{
  "model": "image inpainting model",
  "dataset": "photos of plants and fungi (iNaturalist)",
  "train_examples": 90422,
  "image_size": 32,
  "crop_scale_min": 1,
  "horizontal_flip": true,
  "rotation_deg": 10,
  "task": "inpainting",
  "loss": "mse",
  "arch": "unet",
  "norm": "batchnorm",
  "activation": "silu",
  "widths": [64, 128, 192, 256],
  "blocks_per_level": 1,
  "block": "basic",
  "attention": false,
  "upsampling": "pixel_shuffle",
  "init": "lecun_normal",
  "residual_init": "zero_last",
  "optimizer": "muon",
  "muon_scale": "match_rms_adamw",
  "lr": 0.0054,
  "momentum": 0.95,
  "nesterov": true,
  "orthogonalizer": "newton_schulz_5",
  "adamw_lr_other_params": 0.00082,
  "grad_clip": 5.0,
  "ema_decay": 0.99,
  "steps": 12700,
  "batch_size": 256,
  "epochs": 36.0,
  "lr_schedule": "cosine",
  "final_lr_fraction": 0,
  "warmup_steps": 380,
  "weight_decay": 0.05,
  "adamw_weight_decay_other_params": 0.01
}
Rows from block 5 of a small image inpainting model, named by matrix and row number. Rows with one number belong to one channel. Each number is 200 + 40 x the weight over its row's rms, rounded and kept within 0 to 999. All counts start at 0.
After each channel's rows are labels from the 100 images, of 14848, where the channel reaches its highest value: "place" is the part of the image that holds the peak. Only what is clearly more common there than usual is listed. The data: photos of plants and fungi (iNaturalist). In brackets: how many of the 100.
# convs0: first 3x3 conv (model.decb.0.0.convs.0.weight, 192x384x3x3, each kernel summed), inputs 77-153
# convs1: second 3x3 conv (model.decb.0.0.convs.1.weight, 192x192x3x3, transposed, each kernel summed), outputs 96-191

convs0.188,130,158,227,142,241,221,181,243,184,213,215,198,231,217,222,153,250,186,188,176,208,225,213,163,189,164,160,188,197,208,218,166,214,223,211,226,221,229,218,230,187,209,209,214,193,164,177,173,191,146,223,210,177,197,168,189,221,216,244,165,189,234,223,206,205,208,167,186,200,169,200,214,180,194,244,212,205
convs1.188,140,181,152,229,184,204,97,200,188,206,231,240,234,225,235,258,194,256,201,251,189,158,154,163,197,180,160,211,237,231,182,258,155,196,173,241,220,157,188,253,200,226,144,195,172,211,183,188,161,194,97,234,217,117,239,220,149,208,273,194,173,245,103,190,232,175,236,172,275,161,217,230,220,161,159,203,239,155,155,168,232,196,210,186,161,240,122,163,215,177,189,200,250,181,240,130
place: top left (32)

convs0.39,145,199,247,229,184,236,124,217,216,205,203,187,222,186,255,250,193,236,142,118,233,206,169,199,147,286,148,203,171,189,183,180,189,239,212,159,255,212,198,195,157,203,123,198,156,180,186,199,213,165,222,179,213,249,152,159,236,202,229,207,229,194,175,165,195,206,209,141,214,215,196,205,197,178,194,190,189
convs1.39,234,253,150,240,219,136,192,207,180,264,260,184,186,103,216,206,212,179,197,200,256,199,227,194,236,285,201,196,206,127,127,182,253,166,262,250,171,210,156,183,239,201,214,175,180,201,295,189,184,285,230,201,205,253,241,235,184,221,217,168,229,256,189,215,203,141,222,268,259,193,253,138,188,216,190,279,208,210,205,220,234,199,209,209,172,178,233,233,208,232,133,223,270,208,185,167
place: middle right (30)

convs0.136,203,134,153,275,229,184,218,144,247,231,242,240,178,187,247,179,244,81,194,226,206,204,167,194,171,240,222,175,185,155,158,194,189,210,167,197,179,178,206,226,214,264,166,161,219,161,174,148,189,178,143,231,129,194,261,198,79,202,156,154,186,178,166,219,224,198,144,177,126,128,130,231,247,163,158,167,141
convs1.136,181,166,153,133,238,128,226,210,195,207,216,141,156,161,234,223,218,224,168,211,273,299,170,232,273,289,188,217,250,152,179,152,189,231,187,199,228,196,231,138,293,127,183,237,199,252,186,138,233,221,132,211,213,226,216,184,216,184,176,166,185,200,201,181,171,210,212,263,251,138,160,192,220,223,125,227,204,254,168,222,133,138,215,215,160,199,229,253,236,221,201,217,235,232,193,153
place: centre (32)

convs0.60,146,211,277,230,209,170,217,214,190,219,264,175,158,180,185,184,210,169,183,139,159,200,157,130,177,171,206,151,196,203,169,223,213,203,151,168,159,143,196,245,186,195,184,170,195,209,242,141,214,202,197,246,172,191,168,168,193,216,209,186,141,222,193,203,210,182,145,210,148,214,150,202,217,169,209,140,265
convs1.60,281,117,256,247,168,255,146,247,129,227,299,173,215,191,216,145,149,156,237,257,210,235,215,150,204,117,168,186,239,227,219,190,237,222,172,249,252,227,167,198,189,164,252,231,226,204,136,189,180,175,243,183,187,183,201,244,216,222,223,213,165,221,213,243,239,182,228,223,126,201,233,278,191,181,175,219,197,184,217,273,230,198,180,241,177,142,245,167,199,220,222,205,198,235,200,212
place: middle right (30)

convs0.90,218,160,277,145,222,195,203,208,205,175,165,194,177,204,225,172,280,217,219,282,171,175,186,212,214,159,228,174,225,176,239,205,186,198,218,159,144,174,179,193,212,185,206,252,166,141,218,204,222,192,253,110,189,205,209,178,208,167,169,126,192,198,249,177,164,245,209,219,195,248,184,226,181,161,241,223,221
convs1.90,180,269,301,207,198,234,173,126,237,242,223,207,239,227,146,274,277,228,205,157,221,236,332,188,162,164,208,287,161,139,242,193,185,208,244,166,226,318,159,183,227,165,193,176,219,236,183,141,235,289,186,246,222,179,222,224,179,259,170,239,107,225,244,152,191,263,233,219,219,228,189,206,177,246,222,159,167,156,196,241,161,178,179,182,226,183,171,124,233,183,228,146,259,205,185,209
place: middle right (26)

convs0.166,180,190,170,177,153,179,194,177,206,188,191,202,223,182,253,205,185,178,180,198,248,202,178,228,201,229,201,275,175,258,206,187,193,213,203,185,190,172,208,197,177,209,198,202,238,178,202,208,233,197,203,229,205,194,173,204,175,189,167,180,207,171,150,197,224,196,212,212,232,148,203,197,209,208,206,178,193
convs1.166,210,150,217,272,204,195,138,178,254,225,220,275,178,202,271,236,206,227,161,207,242,187,220,185,221,243,158,179,209,200,211,217,128,129,263,173,228,178,198,216,239,251,153,234,234,180,186,151,190,243,131,213,262,174,263,168,103,238,208,181,230,255,180,184,182,242,120,202,200,130,274,187,235,219,73,247,189,115,163,171,211,240,228,143,235,203,175,147,223,220,240,184,215,217,188,118
place: top left (36)

convs0.84,204,147,176,172,194,210,202,106,213,211,199,214,210,195,192,160,217,210,224,223,204,217,179,143,191,172,192,121,206,160,154,188,184,176,158,205,196,193,197,196,203,190,181,156,188,207,189,190,116,162,205,180,197,216,259,163,106,171,110,168,143,191,255,235,122,207,65,194,81,200,195,208,211,213,152,217,145
convs1.84,234,256,110,149,177,208,245,205,219,125,166,148,176,126,188,152,233,210,131,187,251,252,263,207,204,281,221,171,290,164,227,206,215,212,163,173,202,180,163,225,242,157,162,180,234,168,217,162,254,219,148,203,207,208,200,167,269,184,222,210,177,176,182,232,179,200,266,206,173,208,120,201,222,163,250,287,260,291,168,222,161,112,132,188,144,189,204,168,256,216,204,219,239,238,216,284
place: bottom centre (25)

convs0.139,199,177,201,160,211,235,203,241,238,200,242,201,212,239,201,225,242,212,211,195,231,200,222,178,186,224,209,258,170,204,151,190,231,223,177,260,204,198,209,225,210,207,210,195,172,159,195,173,209,196,198,244,209,199,169,194,160,237,268,210,225,191,205,177,257,182,146,195,213,145,231,214,209,208,233,193,162
convs1.139,140,170,203,241,182,119,128,225,228,199,193,199,226,243,236,223,197,187,191,255,250,253,217,164,248,195,118,148,188,198,184,257,106,212,193,223,228,221,196,255,208,229,219,194,227,221,158,227,238,209,108,234,245,82,215,233,151,177,224,147,290,198,139,218,295,243,244,141,191,165,261,248,235,213,128,193,277,186,204,194,204,164,176,174,182,166,164,136,167,228,210,191,226,169,195,176
place: top left (32)

convs0.3,147,213,222,202,146,200,208,199,173,231,216,270,289,228,223,272,163,252,262,223,183,239,202,233,238,159,203,211,195,209,194,185,226,212,258,201,243,263,267,186,191,188,267,215,200,238,195,286,205,182,208,247,234,230,164,208,239,238,208,220,172,167,232,145,246,213,181,205,163,156,228,191,235,226,156,212,201
convs1.3,292,190,157,232,156,241,235,181,187,216,140,188,216,283,157,192,165,132,218,90,215,202,96,263,143,190,187,206,188,163,219,224,209,265,153,193,127,216,179,193,187,215,188,270,205,186,174,202,112,198,190,233,201,232,150,156,105,155,223,202,186,213,225,227,168,197,190,158,118,213,240,217,202,207,191,194,196,204,270,210,227,216,185,212,238,161,185,140,193,289,191,237,225,168,215,229
place: centre (29)

convs0.69,180,219,175,133,174,137,196,209,189,144,239,194,157,185,150,163,200,178,202,198,178,187,224,199,162,137,195,105,178,166,165,225,224,186,199,212,161,161,160,170,163,163,198,228,219,247,195,162,108,141,194,187,173,197,212,152,201,204,195,180,189,206,204,173,187,182,214,172,162,223,190,209,179,146,157,237,202
convs1.69,226,176,231,227,135,153,187,148,225,190,189,185,220,195,198,246,204,232,206,227,170,221,308,159,208,185,151,160,258,183,196,189,164,192,296,219,274,236,173,223,234,167,227,187,141,257,245,166,183,195,126,235,191,200,173,211,116,216,191,211,158,197,108,145,214,250,281,199,220,206,217,224,229,189,149,267,227,204,206,216,230,208,137,187,216,206,138,155,246,200,263,164,194,200,197,159
place: bottom centre (26)

convs0.170,162,193,199,164,179,205,141,206,195,180,190,216,192,157,263,171,188,245,141,199,208,216,192,238,175,178,155,100,232,206,216,184,176,195,180,207,181,201,203,181,192,187,210,170,154,153,208,233,194,169,211,214,217,172,283,153,117,168,153,153,155,178,241,207,165,170,146,174,164,183,199,177,212,238,139,174,202
convs1.170,200,253,217,219,221,215,164,247,181,243,281,218,203,144,183,174,152,177,212,228,177,178,202,157,248,221,173,150,171,201,219,156,258,224,184,127,141,174,160,159,241,127,226,224,157,198,168,143,204,223,178,174,210,149,175,250,199,234,238,176,198,230,165,192,175,213,246,281,207,193,199,191,187,189,264,292,140,275,211,213,174,141,176,190,226,193,253,202,162,232,230,180,238,188,201,246
place: middle left (26)

convs0.40,191,137,235,117,207,192,165,178,193,188,215,241,216,220,201,215,205,174,185,180,256,198,212,158,197,172,179,195,235,246,161,202,189,203,247,198,233,273,176,193,200,196,185,186,181,236,180,209,185,176,243,209,174,221,239,154,264,180,193,161,191,195,273,205,184,160,142,194,178,196,222,221,214,172,167,183,167
convs1.40,165,165,266,221,158,152,108,201,253,185,207,255,243,212,264,233,172,209,204,177,222,224,210,130,218,162,91,186,244,182,210,282,157,170,249,202,218,202,182,241,206,287,214,211,200,194,241,218,218,247,162,219,222,140,275,217,110,213,275,153,246,229,166,158,247,237,247,131,223,175,259,223,242,113,131,237,262,120,152,161,254,218,147,153,253,215,179,138,234,171,277,160,216,206,182,165
place: top left (34)

convs0.101,192,150,183,176,175,155,136,215,183,251,198,171,186,174,233,231,157,151,190,157,198,218,197,180,192,283,164,170,204,213,162,192,161,247,191,191,151,138,155,237,186,190,230,186,145,224,188,109,169,242,139,208,246,205,184,208,160,242,308,137,196,197,210,170,199,173,189,267,187,244,236,198,202,221,230,245,293
convs1.101,133,156,186,286,257,225,167,207,187,245,137,123,207,212,168,194,157,147,209,136,209,243,124,209,227,314,191,232,188,281,240,156,172,157,191,184,178,196,205,178,183,167,220,240,157,167,87,149,186,141,149,188,188,199,227,120,198,151,217,243,205,244,211,177,234,204,177,273,224,249,223,165,153,261,258,222,254,179,265,315,198,162,277,223,220,198,195,200,136,219,186,216,191,207,249,139
place: top centre (27)

convs0.83,196,196,202,212,172,153,176,173,213,187,227,203,211,194,197,239,170,142,198,178,192,240,194,191,217,195,193,228,169,202,193,186,205,224,178,190,193,223,197,184,235,189,203,191,177,219,170,186,224,184,188,183,228,198,194,185,239,160,236,238,233,221,188,191,211,203,210,261,144,258,229,206,167,218,155,181,208
convs1.83,178,241,159,181,198,145,199,121,136,178,196,211,201,209,256,191,278,227,123,220,247,220,198,187,174,223,208,186,254,105,151,173,245,175,259,194,144,230,159,180,241,206,239,197,218,160,213,155,196,235,195,175,230,177,170,154,209,285,185,112,268,182,165,228,197,223,205,221,217,275,169,198,199,239,174,277,191,235,178,206,236,222,204,237,166,207,238,168,263,198,243,183,213,186,170,163
place: top centre (29)

convs0.34,217,193,160,215,197,227,198,177,152,199,160,208,160,232,234,172,183,160,266,229,194,169,242,197,235,131,239,163,191,242,190,232,236,152,218,146,200,176,201,186,229,253,204,202,220,205,188,199,169,171,193,195,172,259,215,170,125,185,187,222,201,234,203,219,130,238,205,263,168,248,181,252,177,215,170,193,198
convs1.34,243,188,212,214,254,225,177,170,225,217,235,193,212,179,140,261,278,147,162,208,222,228,286,225,177,199,245,197,177,168,231,231,146,222,228,141,205,155,146,213,173,240,166,212,170,195,232,232,151,140,239,253,179,237,272,144,186,261,147,189,154,227,260,252,151,139,182,189,191,206,188,227,207,240,203,164,175,108,241,188,179,281,173,211,226,173,195,193,175,195,188,182,206,130,139,146
place: bottom centre (32)

convs0.152,125,198,163,218,192,148,154,205,184,183,180,162,157,177,221,221,154,155,209,204,182,227,228,257,259,205,182,217,206,191,155,183,200,174,216,193,143,122,236,233,178,180,206,215,168,162,238,129,215,193,216,150,209,188,124,185,151,218,215,182,221,199,154,215,160,223,154,174,124,198,165,170,192,186,261,236,235
convs1.152,227,130,220,254,211,170,189,202,174,150,145,205,224,252,190,231,236,205,265,203,228,190,162,177,262,162,170,167,152,262,283,112,214,201,185,262,170,195,152,204,192,201,154,163,184,220,163,202,175,187,208,165,224,200,203,200,129,183,179,133,246,201,229,213,198,225,115,293,249,240,198,220,163,216,208,182,170,222,208,207,222,121,255,234,205,185,184,220,190,260,179,246,210,199,231,250
place: top centre (25)