config.toml
model = "image inpainting model"
dataset = "photos of plants and fungi (iNaturalist)"
image_size = 32
rotation_deg = 10
loss = "mse"
norm = "batchnorm"
activation = "silu"
blocks_per_level = 1
residual_init = "zero_last"
orthogonalizer = "newton_schulz_5"
adamw_lr_other_params = 0.00082
batch_size = 256
epochs = 36.0
adamw_weight_decay_other_params = 0.01
Rows from block 3 of a small image inpainting model, named by matrix and row number. Rows with one number belong to one channel. Each number is 128 + 32 x the weight over its row's rms, rounded and kept within 0 to 255. All counts start at 0. Numbers have three digits each. After the name is the row's rms in percent of the matrix's.
After each channel's rows are labels from the 100 images, of 14848, where the channel reaches its highest value: "peak at" is the part of the image that holds the peak. Only what is clearly more common there than usual is listed. The data: photos of plants and fungi (iNaturalist). In brackets: how many of the 100, against the usual share in percent.
# convs0: first 3x3 conv (model.mid.0.convs.0.weight, 256x256x3x3, each kernel summed), inputs 0-127
# convs1: second 3x3 conv (model.mid.0.convs.1.weight, 256x256x3x3, transposed, each kernel summed), outputs 0-127

convs0.25 108:148116161063163087159114133116108092082122115166132090172153102094134130099199109087105086160186109088126121121122109166094083074090121146118120147164143137044083141110121115113142139138122130088187084106076093186120161139092085092183113145065110090133112130113129101113142086139074130087107142137100113151049113103165123148096126087121081080092139085139133141185162107126126085125113
convs1.25 090:136155130141146161168086169053121122140118153066102119135099087096115109094053129173162155090143128153113169138129126135086141123172108083109098126152109128113123122141154113133106128099122108071132126124201107126149090167178108165154154143151180159178178101138101126159085097115119161145159099148127170101155103151071121165167212138153181108143099134113149093126115178151111121128130
peak at: top left (31 vs 6.2)

convs0.231 108:121139193099118132134128147121102110060070145123156092113110106147161122119157120111146131102082116089123111103132088081080148124112130077101092102126086119061088131140147106141093076137141108142111113116063142141108153090154118073156122100090079125129121122149121118071096110104162125140105083177117070073095141121111142131138108118071132109128104171104155127101115083080090097102150
convs1.231 097:150165072175102140123094176093115112123103146090069144097088089106191148131138153093112140090150140127129138115154118144169091132122139091093156107186205143167111167122143153121058080112157099133138126167104124081060101096116177107122119113114079147192140113100124149113125164174160088094085143074119127140099169145077109132170166085151127158076138122094146120162144158136140177104137
peak at: middle right (51 vs 12.5); top right (30 vs 6.2)

convs0.166 093:113096148121109155103076109076137087179124056119129152083102108133127093097072110122121137105142157157077125112112122130099127139089124143128135124116096098050113106106097089100119112156147135103105067216115070124143067092128120119131104110101078149147085209140091099146119152124148176138123115130188141117116141095098121099106132094114007123105147138118145143168133164060134115123117
convs1.166 096:191125129119124182131158079160171120141134147158105155137120162138137182139116098156130123138164129122143136121082094109127161127129147145064104088116179143111183160131194076118211112141134100124128109149113055129090100042165159126133117190118150084127135176122156170123152101070125089143115102124119092124166121151099119149093150138133092140126139146139124151139141093096136187144170
peak at: top centre (33 vs 12.5)

convs0.188 091:138111153129091079056141080090104188145130124132189129131088171057192163114107082154101081132125075079153084092128087094075100136119110107109133129150097097122100129204174090154146153080119037137107138139170084135167127144135162152097152078158111142148115095197124120092131103119126177141157099118150098125071139083068145126161098144126108116098162137157106137139132135143179140102076
convs1.188 091:137168122106139087146079115140136124177076118147064227118190158144111172137097140161092128094182085126163137106081113131149149070130128136102113095121145186146130136092135096096154126109164125042179087091133082152152109149115110148160138099194148143071107121096119108065121127150061138174122193109151144112062058166167113133142170155146104130099108136173054103147132133122146151149121
peak at: centre (50 vs 25)

convs0.15 099:150136115120136083110113108086143092136152121152151131092082127101115123098120171066069099114126088171103076115093175127081116107139148119143115093082117138094099121114087146088112143060145130088136128102109122165115130162128125133100130090121155149102097154138110113078117044141110120128080137116137100100085061108170119092117094118088183041074121143141042091137061102167120179106115
convs1.15 092:098187163186146118122126135147127138104108113123109157161162118103110140169137075105101123052181117115105095165145146117118111100118098143114134167134152153135165104067132145145094124145134090099224126118158123124111162116165156104114164093143136198143130099151094037129147064114110050155098089110126123145106144133065168139129131081148149169134149155146150108115139103156119134107147
peak at: top centre (42 vs 12.5)

convs0.9 102:132097146140136112122161087121149122110130075079196114129194209156135101117131203143112151151168171127140115152138120101143185150125147168118134217117126123176130130117148110087150210144049112171156163104128156051151107115095145189077215169197132152157107108119176144115115118191136110128189149151140159149140073128130145115127088127106118131134111135147123133171163129146191123131097
convs1.9 099:080137126105122124121138147087105141134108159120090164111110118123143124151086138122108152167142172134149046096136139158124147107136161143156079125091121136137148143097146174130142117159112167139150060181088107121152157128094157126140107078171136161143105109132115119111119144143104173060137128157072103142107113125215165117114170181111149125096172136143082175101098139082129143138092
peak at: centre (65 vs 25)

convs0.125 104:167094069108167088118107118112154130095117167124098160093082163138103119083074144109089193105130110115137119127134079095154092058082112114145062112111106130096153059103141086132126052148149067095071145138128188152105155151155167097114122090140110147123117151111106105081136144142122171111118057102107089125148100096146110093146094145148138128127119151138130102092083100100100159117124
convs1.125 105:096148138107148132170101160159199152141093142125088149114121110101100119154090093125146094070116059143113125159193151061104103160094126136108144156110089149091124119073169186144098112087171092165132138116114105077117129124148141106144111177114122122137143124140137108113161155110177174145142122115103169129093148122090153131119108124153112183141102104182172139107122039152115157083123
peak at: middle left (31 vs 12.5)

convs0.114 098:139180074114081150158122068139149126119138138167115169074077155114106143166096096136100119091154049116128084155113097117150086090113152179187124127118124120172144183107160081108172150153075091130110194105128150074135092168124069095169091129154144129153110185114095164058118085111160129107169184128146187114070100110123118138109165184144047154154142166143079130130152148089079143071133
convs1.114 109:063070137108185078142127105178152086133093110131122164093179169181086130130143146136153165155103121134148079098173108143116122128109136137146118098086124128131174081073172156089136167129085178183108114168117092125164123127100141114088218187166079150133151101187149144121065100122150093131083128107087096133170125118186135082140170097149133126141127114151146121193077171147125097148102
peak at: centre (63 vs 25)

convs0.136 105:122158122142086078110127131129186173109086093109139108081108154078132125095094110113110119108106079112075147133090153136095149156145112129120067090122174114135059100119121131134061120130170095149102142038108076132128110159118163108061108055145169140114116124139124131137095068118135103112098129139110171157149139081145135145058152129151169093060126107122119096129087134121099147096155
convs1.136 081:176140119125142153108162142101054113071108075145144131166070103098086143170145076116129106056217115142111125120102151031092092079103117127110186089114117123137181139162109119083152094122099147098199154113121171126080141098172110088167153097165201168085124106101115102118136166136064083106135107129156166142073158099155126111124144141116134125132136161113140127079123110144110086152138
peak at: top centre (33 vs 12.5)

convs0.236 094:136081125170106140149134082139175136133105192165146167074199121192118123118127145198126090165164159087141113113066096168160124208112161135137099106147110126139169108130112155114128154120143148144107123101141076146149111144104104156132138154126167072101126157099144152071117055138135156137140123119099211036127132172142138131133171159165157133133150144147093172129200128112171121176143
convs1.236 100:165097166093138088077171044080126076135111102128132113160186171178134108121153153150145160189100163145193121065098087136096222171131122210152121153135094138140154122104122113112161115120094167192034182111130135213124091131133133145163137171129105055118086128114153135117123116136101155102106141101103151168196062170135078059134118163098144092162166152110097115138113116125102170091076
peak at: centre (76 vs 25)

convs0.246 106:118089106137160164168135145162167083176118078094167115108161160119181132152119135105057148137128177097158119147114106144073131107144108078094112152159100107178179074132100111093102154133137225105060104126108137141121097112143141093105086160113102163108128170066130132106123136107102122107172130083199134166208155135122157109107114072098092080177113139101166096155159167198085099132104
convs1.246 101:078135158132113118152150113122165148151142194102128095108018053097113160100137124170203155144176124094126115117094141170144207189137116159169125111129121113167200168109171150166117055159099155156127189106101092122117187137147089130133129123114174059067122116180115154113151134102181128106128102198091114109076091154138116202164138105146095102115126107153143146190100111057149150149127
peak at: middle left (51 vs 12.5)

convs0.202 099:138113072127156106151121161068094110116119091131168082124073157091073137148117124138110136104148169127109109136128145133117163112055170074075125086124169105082133109065169092066127129088172099095081139092148083174108114126179097128127085114184123163185109060092124088080095154155147174113137126098115076116061157155098189098127165120085142110097156141116105149141116079074144182139186
convs1.202 084:153183133138083110151120124143166087173122193149089170126110157124154161131082103142126084095106092098157156148132101065104122107069107152102100102130164162082121096127101102105176152071140037122136079169047099133131135058109112106090103180100171166062114103133131115065169131096150082166132083096111091102100136107132112121152150103172150118090113152099123069109123083103147082063156
peak at: middle left (31 vs 12.5)

convs0.95 108:133109107144127103162105112095151156153142131162126149149119130093095112149157153099104118140137048130143123132103108119122166134043126081062085158107149105108088160077153092109119113073113168147100149109178115130131153119104153071126107199105086194088118113099129136119112147108150144089125126088167117158120086071116067138137071120101121102116103170115089122105126179121149146166144
convs1.95 096:114151114108099112109127089180162118172121117129052185122089127095097143103102131161102095058169064102052154149157139124152091133072117134080167139133183144081146075156115119115116140165145087157155126145059117125148137115121131158111100099163149159070189139105120127150154147117088104136142061143116144161102186142181109139115170123178146164155142144155103136103170072157132176128141
peak at: middle left (31 vs 12.5)

convs0.52 108:127121122106115169141122140095075138121087111099150087134091073125178097123142122118146145092065131132113120074082122063134133119151184113136125132133142110132119059133089104113183086117097126153107106097110041103133099138141067072085121144145173118169088128149079115097095133089121080125123126154174099103086092061093121129131144164061091081107147059109100095152119135102166089074093
convs1.52 091:142173094155156133122115061117100100125132139156125075137156149159094181169189122115112168168091161143134121128139107153177147120132089110098139095146145104123088116126069137149082173095133105078134211133113191159127145120192139075121198107089084110110153131122114078177089105139086092109119090129129108171194169157153144110101137113154189170100113133096122111121145163104136112204136
peak at: top left (30 vs 6.2)

convs0.209 114:174104093166113137135151137091108114132077111125169108112103079155134151186047111061157172152145098164152160114112129136100079049121141142084168130170126148130121129141151065151147212147097120061079117071172102148130123194145108117069134110079142102100165094114130099090114130104081094117115111119153154085046159122137095134122186112126152101088175096129118132098110106124091056154155
convs1.209 098:153167127092119152148087170183146125107089109137119163149100117099163092123158067128084107144099090127143151159098121118059127098192131093105133090149135177105154134180084129124099092048176056121152078130078090093107123123132123137116118036146172223124160132155137090104118117109136160131130152110151166104129136107089137138092251070128124119132092117110119049144129117198130102135153
peak at: bottom centre (40 vs 12.5)

convs0.194 097:142141107221138159148154180169189143111170101145120100082103186083067122170109117142091104081127098137148122148136085044173052103097127136074060173110133170091110151121129119129132115120127046136097130131127149164158116131129093074143134099116112156118093113142155024162113142147104115101102126101119167137103099109139148154135159144140125143139096106106148181077149111141106197193120
convs1.194 100:133169148123124134109160123169168150134131150129125176134129156149143086162078136134113108160137098150117094142172088098092105091132156172126131167139114134126144162143201102106135183119115150242114191125089111135119111110138193122137134147113171139141134198085128087071110100086157117113096070094156164151083079105114130076011127105056088144168121118158162129167155083164124065100130
peak at: top centre (41 vs 12.5)

convs0.3 099:164147126068116184132140106091130094118138090166067161089122143148148119142087105127094142134101067078079102159118162112106083094098172133137115022106105126148189110085106176130196160113132113119114111121106092097161156150207153062164077115120188087102119110129119117102097082047098058132141050114124161111084102098110122063135088146142110109113144169105122093121158126123086187140181
convs1.3 098:105112155184134063126121096124162193131144145170162148158117183104115121032190126131161096139122129163159115131072120148123100119115194103112139140162126132087074107114098111108132099128076091139108165100112094120133104174105068136080184120062131176087157130145120105158139118152114150119111197150107138155070121157151146127169149109123134096118123120095176105143125159096096142122053
peak at: centre (50 vs 25)

convs0.252 109:079157185099124071149130136109056077166130136142140106150151123099084082132187077115075145125124059158166128102095074128151138107124104098134130127102095135169188158153139162149156116183141092118154144161081109101136165149140157170145116106088121116122127106187094110093114105085161181130128117163088107126087172090122132169090106109156140163124143100091172071132123093122121135063166
convs1.252 096:128128108105167141137140148089089145124101088215136094124121149104142132124062097144118153096100130116125146118086138076117107205110163152124116125112165082187159089195150103151154065167122172122146105109135122050104133110194077111158127162147136154184128139150162220154086140167118092121108121179119151077151197118108102163140102124122134143067120118103150067091125184148175154133169
peak at: bottom centre (39 vs 12.5)

convs0.94 100:126146087149146117114130158055100143105139127170110169139090090093130121095054149082074129164164139117176163157118184094137128083117141132104126117126159156102091126098144129088136156134118073097097136075166129129139108160127107147050135132147129169116138096146151105087140157142072095123124089154084144182034126090172161171115094080069101101083116130158101104083110133181107081136139
convs1.94 095:132174124169107150125164162186160138180103116136133222124135171068143152178084123123107094085167078128112147174152163107135092045090100118083207202125165223122172072132119137122145146116181088105163119096096076133125157093147137173134134149134172155146164120134117110094135117080126121137110103139139130119156128135091116166108181113130169154173117134172144082119146103155098114125129
peak at: middle right (41 vs 12.5)

convs0.100 102:134106103121159142165151194093133057077174190155151186171183153124134131129057112115083128111175116161188061131107117128145083096104105149120120133122114113125183106122138116083148146157112042081077106114184153101134132184117123198140119113126158124108112138179157109142166118094068145152175109082119118134056135155120136180094091139136134126097121163156081120129159117193060055144130
convs1.100 119:181138140130229113149123176158194170142079140130145141087077132111133156141091055090129095124144068143146107123160122155140125100158081163091137171147126124143166133119088143159144115134136085136104137099159119128180092135150158140126096124111134103120172161148135165078191093118146169122127161118131192105116156101153146129094100140144150148188109109182150089096122109129064095142123
peak at: centre (85 vs 25)

convs0.181 106:152092142103104123156137146060153125113053129124140141119109134137145150156118087085142154113152073132102148111149087171122110062153077120101121108137142128175220093128098112089089136128125091109109141097179109073130096134077137134126145155109163112080133116155103157121144042091082114110152109080100090105143194114112104069105173105106184071065081070128135153131081119165108079146160
convs1.181 103:138142167125138153176165209178124122155099131158119129150097103086156137169133082113086143085094087130166158153084132095106123105075154186094187106168133165124151161176105086131086155128092078157139105081094145131121164125168109093096095073160189178109157081134131121099179141169167111146137111156146158139102150148085111166125156058140112097141133120149126074117122135115054070078137
peak at: centre (70 vs 25)